config.toml
loss = "softmax"
encoder_norm = "layernorm"
encoder_mlp_ratio = 3
encoder_fused_qkv = true
encoder_parallel_block = false
encoder_shared_expert = false
text_encoder_layers = 8
text_encoder_mlp_ratio = 4
text_encoder_bias = "all"
text_encoder_qk_norm = false
text_encoder_moe = "expert_choice"
lr = 0.022
momentum = 0.95
epochs = 82.6
Rows from block 6 of the audio encoder of a small contrastive audio-text model, named by matrix and row number. Rows with one number belong to one neuron. Each number is 200 + 40 x the weight over its row's rms, rounded and kept within 0 to 999. All counts start at 0. After the name is the row's rms in percent of the matrix's.
After each neuron's rows are labels from the 100 clips, of 14848, where the neuron reaches its highest value: "top examples" is what is common among them. Only what is clearly more common there than usual is listed. The data: short read English sentences (LibriTTS-R).
# fc1: MLP up (encoder.blocks.6.mlp.fc1.weight, 480x160), inputs 0-79
# fc2: MLP down (encoder.blocks.6.mlp.fc2.weight, 160x480, transposed), outputs 0-79

fc1.205,142,261,205,257,190,206,192,192,218,140,179,127,208,168,245,242,225,169,110,168,220,222,119,179,194,180,191,219,178,190,232,206,182,166,199,279,227,153,195,250,167,244,204,232,182,220,163,259,254,267,265,115,227,181,250,187,159,192,189,209,192,239,156,232,198,158,259,252,229,154,238,233,152,235,205,246,238,171,188,267,126
fc2.205,146,246,158,243,261,211,128,168,267,191,220,156,220,166,215,221,213,196,196,215,173,157,173,214,210,175,257,140,241,227,182,182,119,162,230,247,219,174,193,182,145,185,200,252,172,150,172,230,189,220,249,200,248,207,236,197,193,233,180,193,200,228,134,151,231,174,225,216,224,117,188,180,222,238,182,246,205,160,172,216,180
top examples: the word "she"

fc1.120,118,182,194,278,197,291,209,256,224,227,161,173,195,157,136,187,148,248,214,172,232,208,169,200,190,228,207,210,142,215,195,272,238,165,116,210,202,148,227,239,220,89,73,163,186,258,190,161,142,238,221,235,246,247,180,171,193,159,203,151,207,218,201,232,156,160,227,261,201,174,188,254,264,179,212,211,234,165,152,233,211
fc2.120,112,237,206,186,142,222,201,111,170,158,206,214,233,136,224,224,212,147,122,215,186,241,164,232,150,242,192,221,202,247,214,243,289,271,193,178,166,202,223,265,79,153,194,154,239,201,96,179,243,178,276,204,203,258,167,230,259,189,202,267,184,204,197,177,154,212,245,214,220,239,131,246,205,123,185,213,183,234,213,167,192
top examples: the word "was"

fc1.307,046,240,180,187,277,157,260,188,191,127,178,219,210,180,158,240,219,194,239,158,187,186,182,180,222,279,222,195,177,194,158,196,298,224,157,213,256,219,240,268,129,209,254,207,155,207,170,229,199,203,270,191,230,141,231,252,162,184,172,245,255,224,259,199,218,179,165,108,177,185,221,132,251,216,101,124,225,149,176,221,227
fc2.307,053,179,200,194,196,192,199,180,159,176,237,216,174,146,264,185,259,214,261,221,151,191,208,278,167,163,188,146,239,180,225,195,159,259,198,168,156,228,230,204,264,191,222,176,183,265,241,154,292,216,187,109,170,179,299,100,178,113,184,238,246,181,157,198,161,203,243,223,196,175,237,224,205,248,173,189,204,203,204,197,195
top examples: the word "said"

fc1.235,101,262,143,180,168,198,219,176,223,213,162,253,196,146,137,166,245,234,176,186,179,197,170,193,277,232,211,193,238,151,209,183,149,224,196,223,213,164,210,125,193,204,178,118,247,141,78,234,199,184,138,253,197,277,240,227,111,152,165,180,133,101,223,174,158,243,299,189,221,180,207,197,211,215,198,243,130,169,250,248,259
fc2.235,081,198,222,196,230,252,244,271,272,197,130,190,183,229,195,252,114,200,151,164,163,223,257,136,257,197,225,170,173,141,185,200,216,209,211,213,163,182,227,156,228,151,193,205,225,232,134,192,243,136,250,169,128,201,225,163,186,202,190,261,295,218,253,254,167,178,284,213,211,233,178,188,260,203,239,165,189,189,188,188,173
top examples: the word "is"; the word "it"; the word "was"

fc1.81,096,269,186,301,234,210,169,137,222,247,244,236,194,161,236,198,177,160,173,115,180,210,130,77,288,198,210,216,192,151,222,201,228,201,296,162,174,241,139,163,196,172,177,259,169,273,201,213,224,203,227,230,263,188,216,117,189,161,240,185,173,224,154,238,223,178,229,186,214,208,190,197,196,131,186,197,217,191,159,243,196
fc2.81,093,228,185,172,136,201,221,270,218,278,190,137,222,245,196,267,184,181,193,213,195,208,197,217,189,246,182,139,239,185,265,190,168,183,247,132,206,217,190,245,274,203,298,145,254,181,207,200,205,172,173,187,216,150,219,258,224,279,242,209,209,144,215,139,236,167,151,182,209,213,152,159,93,175,188,196,257,160,169,169,199
top examples: the word "yes"

fc1.226,130,202,169,183,185,104,237,143,178,164,175,184,239,231,239,247,248,175,196,192,197,228,213,227,136,285,183,178,196,218,125,240,215,255,200,267,182,185,187,154,209,234,183,112,305,240,191,203,187,179,232,191,180,222,184,189,189,231,180,211,171,123,294,199,190,239,201,222,249,258,215,152,169,180,185,225,185,197,187,206,204
fc2.226,138,208,247,184,170,172,221,227,182,220,134,213,214,212,164,233,178,195,230,212,142,237,239,187,206,210,242,240,196,229,257,230,177,269,248,240,179,182,161,155,245,214,166,187,178,221,151,217,185,118,239,228,152,196,214,215,202,225,283,142,222,138,137,124,159,152,111,237,244,172,139,190,157,217,193,208,148,217,240,197,151
top examples: the word "you"

fc1.122,125,213,130,202,330,190,173,278,239,188,177,246,190,252,105,252,202,219,200,226,170,133,197,165,129,183,231,233,173,184,257,195,172,206,214,151,198,174,233,215,187,163,208,178,183,266,211,200,157,167,149,174,197,160,194,233,124,201,179,207,160,253,163,233,267,183,207,181,251,240,260,217,205,163,228,250,252,226,210,222,168
fc2.122,121,163,210,225,129,170,181,255,225,208,169,242,231,250,156,268,123,173,161,191,168,201,225,199,191,195,166,200,150,163,221,236,242,242,207,187,212,207,198,176,273,152,158,227,193,234,191,290,146,212,191,262,214,190,192,255,141,92,228,216,162,194,231,119,243,186,160,219,272,238,211,198,142,150,216,258,269,184,230,237,167
top examples: the word "said"; the word "he"

fc1.368,097,172,251,169,227,280,118,220,209,140,246,139,226,225,170,180,251,228,145,220,243,226,167,143,224,193,154,213,170,253,220,318,211,213,257,222,203,233,218,210,159,164,166,229,184,224,180,176,215,170,256,281,202,180,204,155,220,232,162,290,220,238,185,210,208,175,161,205,265,165,188,149,143,275,207,168,199,152,159,188,219
fc2.368,101,153,177,242,263,161,264,267,196,186,175,208,230,210,279,175,194,181,202,183,214,168,261,206,178,288,212,242,222,210,226,239,169,165,110,228,303,163,204,213,195,205,180,244,178,202,183,221,204,284,241,154,172,176,201,197,177,179,184,186,143,160,165,107,231,222,163,161,208,230,232,194,121,190,152,120,235,215,218,150,281
top examples: the word "is"; the word "it"; the word "was"

fc1.268,042,186,181,182,115,237,187,213,257,106,235,208,185,207,234,157,122,187,150,134,154,209,218,202,237,192,151,273,190,185,228,215,230,229,163,221,208,120,146,241,200,196,239,201,134,176,228,225,265,242,241,255,249,182,226,205,243,202,191,181,167,214,186,176,179,220,106,217,164,231,226,212,260,188,160,245,198,150,154,208,244
fc2.268,045,258,193,203,213,194,248,220,166,194,160,178,221,242,192,123,184,147,187,239,271,98,120,232,102,189,181,205,270,176,224,194,239,204,184,143,303,175,213,128,227,172,260,255,238,198,134,209,216,194,199,230,230,255,159,196,201,171,217,198,246,229,204,209,247,118,196,113,219,208,127,220,203,252,159,218,183,201,182,203,150
top examples: the word "you"

fc1.167,102,216,210,205,168,237,301,216,200,265,163,163,216,180,181,282,291,192,166,191,198,232,190,172,198,101,231,188,233,212,206,167,205,267,226,202,147,166,187,211,215,190,211,134,195,204,208,228,270,140,171,200,279,190,245,236,161,194,206,195,224,252,297,186,196,153,127,188,160,182,189,210,190,221,217,176,214,313,189,253,241
fc2.167,108,202,198,219,194,163,230,262,219,159,164,213,244,300,180,192,150,224,196,162,216,144,197,148,180,144,214,177,241,214,160,225,259,149,176,176,186,173,173,227,213,203,263,146,275,266,196,174,253,180,175,229,282,234,201,157,238,199,252,119,255,194,188,150,241,149,233,208,192,135,220,157,197,284,134,165,165,132,196,136,198
top examples: the word "you"

fc1.153,102,242,176,221,135,254,223,210,210,156,224,132,208,248,243,198,219,208,123,176,229,158,212,172,201,148,249,226,239,238,215,197,153,117,124,154,250,221,262,266,303,181,264,172,206,159,209,284,169,280,243,219,202,227,189,315,163,195,168,223,259,195,138,160,248,146,149,220,160,219,314,241,126,268,162,263,199,167,165,229,145
fc2.153,095,244,198,253,173,196,200,145,239,273,243,174,211,222,211,233,159,189,149,209,175,147,207,248,217,172,198,124,257,179,193,175,203,183,132,295,229,209,141,193,208,121,141,201,191,220,140,147,228,187,187,233,274,246,212,199,162,162,244,181,160,262,174,265,256,143,238,227,263,132,193,183,201,164,181,234,237,195,145,182,133
top examples: the word "she"

fc1.390,140,187,137,164,150,284,198,242,175,223,180,168,145,175,231,157,302,160,195,203,234,133,214,150,199,194,215,303,200,221,173,226,145,167,169,258,164,126,146,151,202,191,220,181,188,256,243,161,168,206,182,235,230,290,182,159,114,170,205,148,183,193,234,227,196,175,197,193,199,241,266,222,177,194,209,174,230,186,219,210,203
fc2.390,127,266,95,206,215,199,224,130,231,249,179,189,189,141,240,131,203,236,261,237,232,266,187,163,191,260,162,231,148,225,110,253,239,206,175,197,169,159,264,245,181,176,182,182,247,305,170,244,263,198,211,200,158,180,223,198,194,245,204,192,213,221,140,201,137,181,219,206,243,171,232,211,257,205,234,236,194,191,186,218,215
top examples: the word "was"

fc1.245,082,211,192,263,221,227,233,178,162,183,226,269,270,150,198,288,191,239,146,112,175,248,198,164,251,222,144,218,140,137,166,206,165,151,274,261,106,162,162,219,247,187,163,223,237,241,237,220,213,218,231,240,225,170,246,199,239,228,149,111,155,161,234,272,224,131,171,243,205,176,164,180,144,168,184,213,229,193,214,247,142
fc2.245,085,214,155,223,125,208,167,208,233,166,266,203,157,256,185,213,110,163,181,196,190,154,224,274,200,216,212,180,212,170,210,244,128,286,173,199,196,231,271,228,118,196,221,234,200,211,211,228,196,270,216,154,183,100,228,191,240,212,193,173,226,259,203,178,179,237,217,176,253,234,185,147,140,267,215,195,183,227,172,226,266
top examples: the word "yes"

fc1.434,136,191,222,239,173,217,234,251,176,208,151,249,153,250,170,173,147,171,242,211,215,133,187,159,226,105,234,132,176,221,196,221,151,146,211,260,161,212,212,234,227,141,193,200,204,249,150,293,132,197,128,175,195,230,209,190,216,148,232,201,194,281,195,227,288,155,205,198,261,222,272,156,241,236,174,126,207,189,155,242,252
fc2.434,130,196,218,263,210,208,159,201,201,206,124,207,184,164,271,159,211,199,194,250,137,149,181,216,151,136,123,185,237,166,218,157,188,199,133,228,203,228,182,190,256,207,181,180,171,235,206,262,281,185,211,248,178,208,146,182,221,100,213,105,208,162,155,226,233,170,224,227,113,177,192,141,133,184,191,170,219,147,182,255,197
top examples: voice: female

fc1.16,111,174,205,282,231,223,198,237,136,213,210,194,134,102,231,172,199,218,142,170,213,184,214,179,241,250,233,159,125,204,193,181,209,254,194,206,207,207,183,185,174,169,250,153,198,199,265,181,237,116,167,186,223,218,269,258,187,162,143,132,247,209,214,215,216,188,135,220,216,280,199,220,260,197,211,225,187,239,205,175,159
fc2.16,109,200,273,284,228,171,158,291,225,211,92,159,250,198,205,210,175,272,215,193,197,198,282,239,125,264,218,209,246,224,199,184,259,162,189,210,115,204,209,215,212,237,202,204,187,137,195,194,168,138,151,234,177,130,234,190,273,203,237,250,232,144,113,231,184,226,199,178,212,145,212,218,194,259,193,120,221,140,226,182,200
top examples: the word "i"

fc1.247,054,182,187,195,249,238,261,233,218,207,229,218,297,218,196,141,237,155,189,203,226,215,191,269,197,179,160,245,160,222,230,174,164,219,307,220,128,167,208,217,220,229,139,166,179,194,174,171,197,195,152,204,195,224,141,195,222,262,169,247,211,292,213,136,247,232,236,143,209,202,216,243,220,244,174,169,192,209,216,217,195
fc2.247,063,242,135,213,273,256,193,127,223,201,194,226,212,216,218,181,194,215,174,197,198,197,177,259,204,280,220,170,182,205,244,192,227,249,292,221,155,223,194,267,207,182,117,228,270,222,214,174,197,199,199,250,246,191,156,203,250,191,179,225,218,225,217,160,161,161,138,171,206,208,205,251,304,235,206,174,196,262,172,234,183
top examples: the word "a"

fc1.223,109,155,204,188,215,263,159,163,205,239,212,211,206,117,230,216,208,176,149,211,211,181,163,262,190,219,155,199,228,286,187,235,222,215,119,215,190,134,176,172,181,217,209,190,225,198,212,195,277,203,230,158,231,298,146,202,199,241,193,220,245,232,117,196,184,229,138,223,193,176,258,278,225,167,238,232,132,157,120,233,187
fc2.223,101,147,205,224,170,124,194,167,220,184,248,122,210,239,105,230,238,200,186,149,234,163,184,242,180,175,205,129,188,188,228,183,221,247,170,244,187,160,202,179,170,264,219,186,206,235,169,148,212,185,162,186,182,232,162,264,229,186,205,213,218,187,200,152,158,226,234,215,176,237,203,210,163,217,282,148,250,175,290,190,200
top examples: the word "is"

fc1.193,143,203,177,144,244,146,143,233,187,209,298,208,196,153,212,187,269,222,189,174,149,181,189,172,222,234,168,219,214,236,184,115,248,220,201,240,206,165,150,191,225,243,138,182,258,146,242,264,74,238,202,207,213,177,228,259,132,199,247,252,202,184,220,136,207,205,152,189,189,183,227,221,245,148,210,224,195,190,154,116,197
fc2.193,148,204,240,231,246,224,189,177,239,106,176,127,224,159,186,246,192,213,201,186,214,213,151,236,89,160,225,243,165,221,138,125,212,167,157,178,253,173,181,201,219,220,248,178,263,107,162,148,208,240,178,172,136,150,233,254,181,234,185,285,248,205,202,188,186,185,166,206,238,188,216,153,126,216,232,167,250,161,176,157,231
top examples: voice: female

fc1.58,137,156,234,242,228,237,180,143,163,171,219,214,298,172,217,167,236,212,215,264,198,234,138,217,155,255,129,172,141,221,175,227,175,168,189,153,166,173,179,219,191,226,176,173,281,276,204,167,88,209,200,226,190,278,196,260,181,198,221,179,174,212,173,215,155,172,124,155,154,191,166,195,200,234,206,222,173,276,181,231,221
fc2.58,126,192,148,232,236,192,159,172,121,222,215,133,254,202,240,186,175,198,221,177,211,178,205,221,176,182,212,183,144,211,232,111,184,229,250,231,153,201,229,177,141,244,202,187,235,100,203,247,176,188,146,127,208,220,257,208,193,165,265,248,147,238,145,202,155,213,157,241,134,152,265,171,223,195,203,154,202,178,242,228,222
top examples: the word "said"

fc1.405,082,192,229,215,182,207,184,182,187,249,217,235,178,177,174,229,311,209,163,244,131,148,163,183,255,240,208,164,201,167,228,202,181,198,251,255,120,281,166,242,264,204,161,209,189,183,222,211,200,161,223,292,211,141,281,201,157,183,176,213,154,148,175,227,181,144,140,135,216,203,173,237,211,90,261,206,213,199,167,221,244
fc2.405,093,213,94,195,132,191,275,231,216,228,234,231,210,215,238,159,172,181,240,246,224,214,235,212,165,226,185,109,200,195,174,163,188,160,234,288,256,173,176,197,251,116,281,202,238,242,220,205,216,175,213,204,196,127,243,286,202,251,146,184,188,157,205,189,134,193,169,223,277,240,249,237,130,188,192,225,222,152,178,176,200
top examples: the word "yes"

fc1.308,121,232,205,107,222,230,238,191,244,189,203,167,197,147,163,205,175,190,119,255,224,207,160,191,239,262,161,171,191,168,197,193,192,189,180,156,168,255,292,304,141,207,241,131,268,277,205,226,199,257,255,203,217,256,245,209,179,154,217,206,220,123,187,302,233,206,213,221,173,176,188,291,168,189,213,144,126,211,199,215,193
fc2.308,111,220,238,213,200,212,179,140,212,191,188,226,161,148,181,208,174,199,215,189,185,257,254,228,223,247,175,144,212,187,206,272,266,132,242,306,185,174,251,279,108,229,213,203,181,264,139,208,186,280,226,245,125,148,229,205,223,165,223,224,195,202,125,195,235,190,222,219,227,263,228,156,95,151,222,228,200,210,146,156,221
top examples: the word "this"; the word "is"

fc1.287,088,157,127,264,197,210,221,263,200,235,175,184,139,226,173,225,238,139,200,268,237,227,219,122,181,161,178,263,236,160,252,269,234,175,213,136,227,185,252,241,155,210,202,154,246,250,202,199,183,151,218,228,232,166,174,210,125,149,216,203,135,199,139,177,238,204,79,186,239,227,246,156,153,199,201,215,228,234,163,244,230
fc2.287,094,229,215,165,223,179,175,269,196,184,181,191,227,193,167,223,185,260,217,215,184,176,221,174,267,131,232,204,194,186,171,214,146,224,174,167,139,213,178,194,178,199,250,273,197,248,221,220,218,156,220,157,204,257,232,236,171,160,272,232,182,193,250,153,264,109,205,254,256,200,180,204,135,207,230,197,207,173,199,260,189
top examples: the word "you"

fc1.385,119,207,185,183,225,168,161,221,170,166,245,198,238,172,188,137,260,168,207,225,187,230,189,127,267,194,172,172,231,150,175,212,257,207,162,198,154,185,185,232,236,134,152,178,220,196,229,216,184,183,159,197,273,280,210,188,208,176,184,201,240,268,205,91,241,223,164,182,168,207,211,158,173,220,247,221,250,231,195,199,169
fc2.385,111,219,171,152,173,235,210,145,222,190,152,237,254,165,170,133,215,227,219,248,167,218,172,220,199,217,257,296,254,157,162,152,237,222,180,185,217,179,154,223,223,203,195,254,261,240,199,196,248,146,222,128,237,181,130,179,245,155,225,190,171,222,203,156,193,228,195,133,187,156,200,227,198,147,268,200,267,199,207,212,187
top examples: the word "said"

fc1.262,117,250,148,265,273,215,121,199,220,222,203,184,105,164,264,198,144,243,122,197,136,154,202,218,200,254,229,255,193,207,175,277,191,213,148,179,255,227,175,251,249,253,168,159,175,212,291,232,204,164,273,216,195,209,251,308,197,174,177,163,213,236,226,173,248,261,202,213,213,185,226,167,154,197,241,127,232,225,231,197,190
fc2.262,117,168,205,195,197,281,132,211,209,147,266,274,143,210,195,194,195,268,263,186,178,232,205,312,235,236,165,244,215,205,265,172,214,134,138,205,214,268,255,175,194,219,140,207,324,214,169,163,242,207,234,191,196,158,229,161,194,134,298,203,176,214,190,213,237,152,185,189,219,218,231,177,149,185,133,294,259,190,132,236,117
top examples: the word "now"; the word "you"

fc1.15,051,186,181,203,216,195,276,256,244,214,192,239,243,217,182,176,161,174,179,188,181,164,200,269,198,192,175,233,223,260,225,149,185,247,240,180,173,174,178,219,169,223,187,143,244,177,214,219,175,191,132,219,229,220,112,180,173,203,166,255,211,269,207,100,248,284,206,122,223,195,227,269,219,198,201,162,96,217,171,192,181
fc2.15,055,228,88,154,233,205,182,134,232,237,206,203,224,180,244,188,229,159,166,193,212,221,208,224,176,229,175,173,219,211,233,154,163,219,256,237,158,176,163,222,188,191,89,149,234,268,192,168,177,203,218,173,208,217,218,173,268,146,177,227,276,189,264,196,233,126,140,180,173,171,234,209,304,226,269,128,169,241,190,232,181
top examples: the word "a"; the word "of"

fc1.40,117,149,165,234,213,193,214,226,203,256,224,175,207,243,242,192,237,235,118,198,209,154,216,245,186,167,120,215,175,228,204,246,202,244,230,119,194,264,235,192,200,251,210,176,169,243,247,161,182,181,201,263,222,167,196,237,271,213,168,163,155,199,215,201,190,209,139,149,181,225,219,134,148,166,210,159,151,173,194,245,183
fc2.40,121,234,195,225,153,194,260,279,259,167,122,195,129,202,202,179,230,178,232,94,226,227,198,197,222,161,183,176,206,169,201,212,265,266,202,147,211,190,206,124,240,211,198,167,251,247,251,190,262,187,148,180,213,185,165,200,217,213,224,204,218,128,252,105,203,221,273,216,236,178,141,150,234,176,191,160,209,252,192,183,201
top examples: the word "was"

fc1.445,099,174,176,201,196,214,141,220,251,188,255,170,152,240,155,232,190,213,289,190,187,173,188,223,170,201,247,264,139,203,199,240,264,194,221,177,223,200,195,226,178,170,185,251,180,159,196,185,197,150,212,214,195,201,244,185,226,233,214,212,202,163,201,234,183,225,226,186,192,196,265,248,218,206,181,213,147,221,137,360,196
fc2.445,104,241,212,289,227,133,231,224,199,109,170,175,215,204,245,167,182,200,256,219,195,166,277,159,191,168,154,260,167,202,174,164,249,268,196,192,219,262,205,215,203,247,166,240,206,182,227,168,210,143,141,206,258,229,221,219,219,182,209,213,154,157,236,144,137,234,214,161,193,240,156,226,182,203,167,151,220,244,153,206,253
top examples: the word "said"

fc1.195,075,164,192,236,225,213,198,269,252,136,228,162,148,233,147,182,139,194,238,188,157,177,215,219,248,162,215,194,206,172,232,199,260,195,255,189,232,139,228,194,99,181,201,202,200,206,115,184,278,157,167,212,225,187,174,211,168,211,163,200,153,210,217,188,235,179,218,142,193,201,228,140,206,209,227,156,247,193,137,255,216
fc2.195,076,188,214,230,194,190,222,197,202,259,239,237,215,170,142,207,175,172,251,159,233,191,244,230,202,198,131,245,246,242,236,165,136,174,119,149,232,137,262,193,269,249,248,252,178,244,153,214,133,183,263,111,229,226,166,220,130,160,172,167,168,121,255,155,243,249,161,150,177,229,188,215,226,308,167,224,216,202,151,280,193
top examples: the word "a"

fc1.111,130,190,176,177,182,166,189,215,180,164,262,220,156,256,255,226,181,213,163,137,197,180,198,186,210,145,157,191,189,176,268,191,182,198,199,209,255,247,266,271,133,143,226,256,246,217,254,170,143,197,176,237,223,180,220,168,235,162,186,142,231,204,152,199,210,265,161,173,229,233,184,172,189,199,200,177,262,175,241,199,225
fc2.111,120,121,209,195,205,244,71,219,191,170,223,162,237,206,251,240,187,206,190,105,239,221,218,167,194,196,160,227,176,191,174,205,220,157,164,157,267,205,221,194,179,182,217,258,169,196,253,144,168,155,219,267,226,195,174,182,209,181,231,199,221,174,172,115,257,249,167,182,245,199,192,221,183,208,260,87,134,190,211,220,192
top examples: the word "i"

fc1.442,063,241,222,213,211,214,222,198,203,198,252,151,151,159,280,152,258,206,181,190,272,212,194,200,179,171,262,94,222,226,192,144,146,203,218,203,203,194,254,158,144,205,164,148,216,127,154,254,234,259,247,193,251,151,218,207,213,189,206,178,134,234,207,175,248,148,184,216,175,254,264,189,192,194,239,173,161,146,211,242,199
fc2.442,065,156,232,157,235,228,161,199,185,178,233,213,284,242,170,222,111,251,242,118,231,200,214,251,171,174,167,185,269,161,273,190,228,220,281,246,214,202,167,218,222,212,195,210,195,196,281,173,225,213,188,197,190,172,152,183,216,212,136,154,166,199,165,265,219,211,155,206,261,188,150,146,214,150,257,155,220,223,172,155,185
top examples: the word "but"

fc1.196,093,177,125,143,191,189,172,158,155,202,271,217,230,220,309,172,235,199,160,190,193,121,242,175,212,192,194,231,195,185,184,163,263,174,217,189,193,159,164,263,213,165,299,229,148,176,190,262,179,212,247,220,226,187,255,166,172,307,135,177,220,208,247,199,190,261,211,203,197,166,150,188,230,229,188,226,153,213,218,190,249
fc2.196,088,243,257,198,143,228,220,185,188,132,155,195,177,162,153,162,139,132,181,201,215,200,220,276,177,134,181,225,209,238,196,246,217,173,180,224,215,248,220,168,230,228,217,213,273,217,135,228,239,157,231,273,215,201,138,231,269,214,174,259,208,223,222,196,188,140,245,141,235,258,219,210,140,202,105,241,223,177,193,259,160
top examples: the word "you"

fc1.135,123,230,183,259,194,262,157,181,294,211,173,140,185,209,170,125,192,208,219,140,212,184,299,206,258,150,196,192,224,201,189,202,237,197,208,288,198,143,197,239,296,244,211,148,241,169,165,260,280,236,208,148,215,186,186,234,110,142,194,159,247,190,244,194,160,198,190,170,168,190,189,189,161,205,217,207,177,238,165,211,184
fc2.135,134,181,176,249,261,217,141,154,268,203,140,137,144,253,253,176,284,242,195,234,303,277,204,172,237,151,243,198,214,111,233,198,130,160,260,232,211,211,146,209,243,209,193,167,206,216,224,230,190,236,134,115,196,206,182,215,242,164,99,201,244,207,205,211,193,220,204,228,223,161,158,261,233,243,206,256,220,176,134,206,173
top examples: the word "but"

fc1.397,065,226,219,182,167,149,254,135,158,155,208,154,189,160,193,209,235,159,164,206,161,136,217,203,243,241,233,115,181,136,192,147,214,117,271,154,210,192,210,125,238,145,194,229,188,187,207,237,244,210,319,176,279,249,230,245,199,237,219,208,264,154,149,143,149,171,244,221,228,201,195,134,211,209,179,240,247,222,168,243,213
fc2.397,066,161,170,177,187,173,192,150,280,174,236,183,210,179,155,212,212,198,133,229,225,221,200,208,245,232,247,181,186,212,188,117,201,269,227,242,140,215,194,214,170,201,180,242,244,180,179,211,231,125,164,188,127,168,202,139,141,266,197,196,255,193,220,238,234,250,237,194,242,260,193,133,203,186,190,159,172,194,215,157,169
top examples: the word "yes"

fc1.142,036,236,139,146,183,252,151,164,229,225,198,207,191,122,211,185,138,238,178,204,171,153,243,262,148,194,221,169,173,200,169,265,214,174,152,195,158,182,237,259,160,159,203,202,215,181,79,280,230,202,236,172,238,136,203,153,160,160,231,245,281,190,226,235,265,176,156,204,191,201,215,211,251,208,179,159,76,210,203,244,216
fc2.142,038,187,232,199,194,202,227,176,285,204,147,205,167,205,285,196,208,214,301,205,150,203,194,246,239,236,288,235,141,179,260,186,234,218,148,183,207,188,280,198,143,162,230,183,152,150,200,122,288,225,274,227,250,164,187,195,221,140,159,210,173,211,200,219,229,188,201,215,230,205,168,215,180,235,191,271,215,186,166,147,216
top examples: the word "said"

fc1.430,111,287,129,211,119,194,206,179,169,218,230,213,248,142,202,188,231,234,100,130,212,253,130,192,195,248,195,175,217,141,179,165,192,251,190,229,229,210,98,211,276,177,242,210,211,190,199,175,216,196,216,286,214,216,258,235,203,220,234,217,161,138,155,162,202,88,232,230,261,230,207,187,231,197,189,174,203,255,161,276,235
fc2.430,114,155,254,164,120,226,269,300,243,215,182,171,187,288,201,255,197,171,166,190,179,288,175,163,189,167,166,227,154,173,168,133,217,239,203,226,219,189,234,276,293,288,219,215,241,185,203,214,223,164,194,161,251,181,203,279,152,246,206,226,202,188,105,140,196,216,153,161,244,193,263,174,138,197,204,133,204,187,239,253,136
top examples: the word "you"; the word "yes"

fc1.213,118,228,194,186,173,141,203,138,153,183,230,155,226,132,227,220,177,155,120,248,172,177,213,132,210,257,158,209,153,224,197,164,209,220,213,120,222,191,263,222,164,169,172,227,187,138,211,203,289,257,224,279,239,198,161,242,245,213,157,183,283,214,184,277,167,121,188,231,247,205,226,220,178,198,234,166,167,191,155,173,170
fc2.213,112,260,266,150,203,206,147,241,210,181,201,213,210,250,150,142,213,254,199,186,189,153,257,234,228,208,184,246,233,211,291,139,267,199,199,199,242,201,189,231,184,198,159,205,139,173,153,173,226,213,276,276,274,224,216,218,203,174,198,225,256,140,241,186,102,258,192,173,282,223,254,210,114,164,156,240,204,218,192,230,141
top examples: the word "you"

fc1.9,065,142,161,171,200,188,163,214,210,90,216,139,130,203,124,201,169,219,185,199,204,151,199,144,229,167,165,354,206,206,202,256,235,102,255,191,235,178,171,232,217,165,214,198,217,168,129,242,202,165,269,200,231,251,239,179,290,209,213,236,182,143,198,180,249,228,221,174,189,191,212,214,210,243,235,206,130,192,137,201,200
fc2.9,073,295,231,201,178,288,181,141,239,177,120,227,188,188,223,125,196,181,204,165,176,115,250,210,237,179,184,180,211,220,173,250,193,251,150,245,221,183,178,222,178,242,212,217,194,177,147,188,164,199,191,245,184,287,159,224,194,148,205,178,258,182,272,208,170,182,206,261,250,183,202,244,193,255,215,213,201,227,223,229,154
top examples: the word "said"; the word "she"

fc1.129,107,230,183,162,182,248,205,227,192,234,239,178,146,155,187,185,237,238,116,244,205,179,179,166,212,236,194,207,232,198,149,252,170,194,236,202,132,185,223,236,202,200,180,153,193,287,195,208,146,230,223,194,235,300,225,203,195,228,256,124,216,278,183,200,176,212,183,224,169,239,187,302,172,208,182,194,221,120,241,226,214
fc2.129,094,269,227,162,155,182,196,256,149,258,224,193,241,154,241,190,222,305,234,75,261,190,257,171,189,277,228,223,190,252,203,155,290,207,186,245,167,256,180,206,161,248,146,182,158,255,222,170,182,173,196,217,125,216,208,225,201,214,230,243,180,222,155,134,183,187,259,214,207,237,263,202,167,134,222,196,223,225,190,244,208
top examples: the word "was"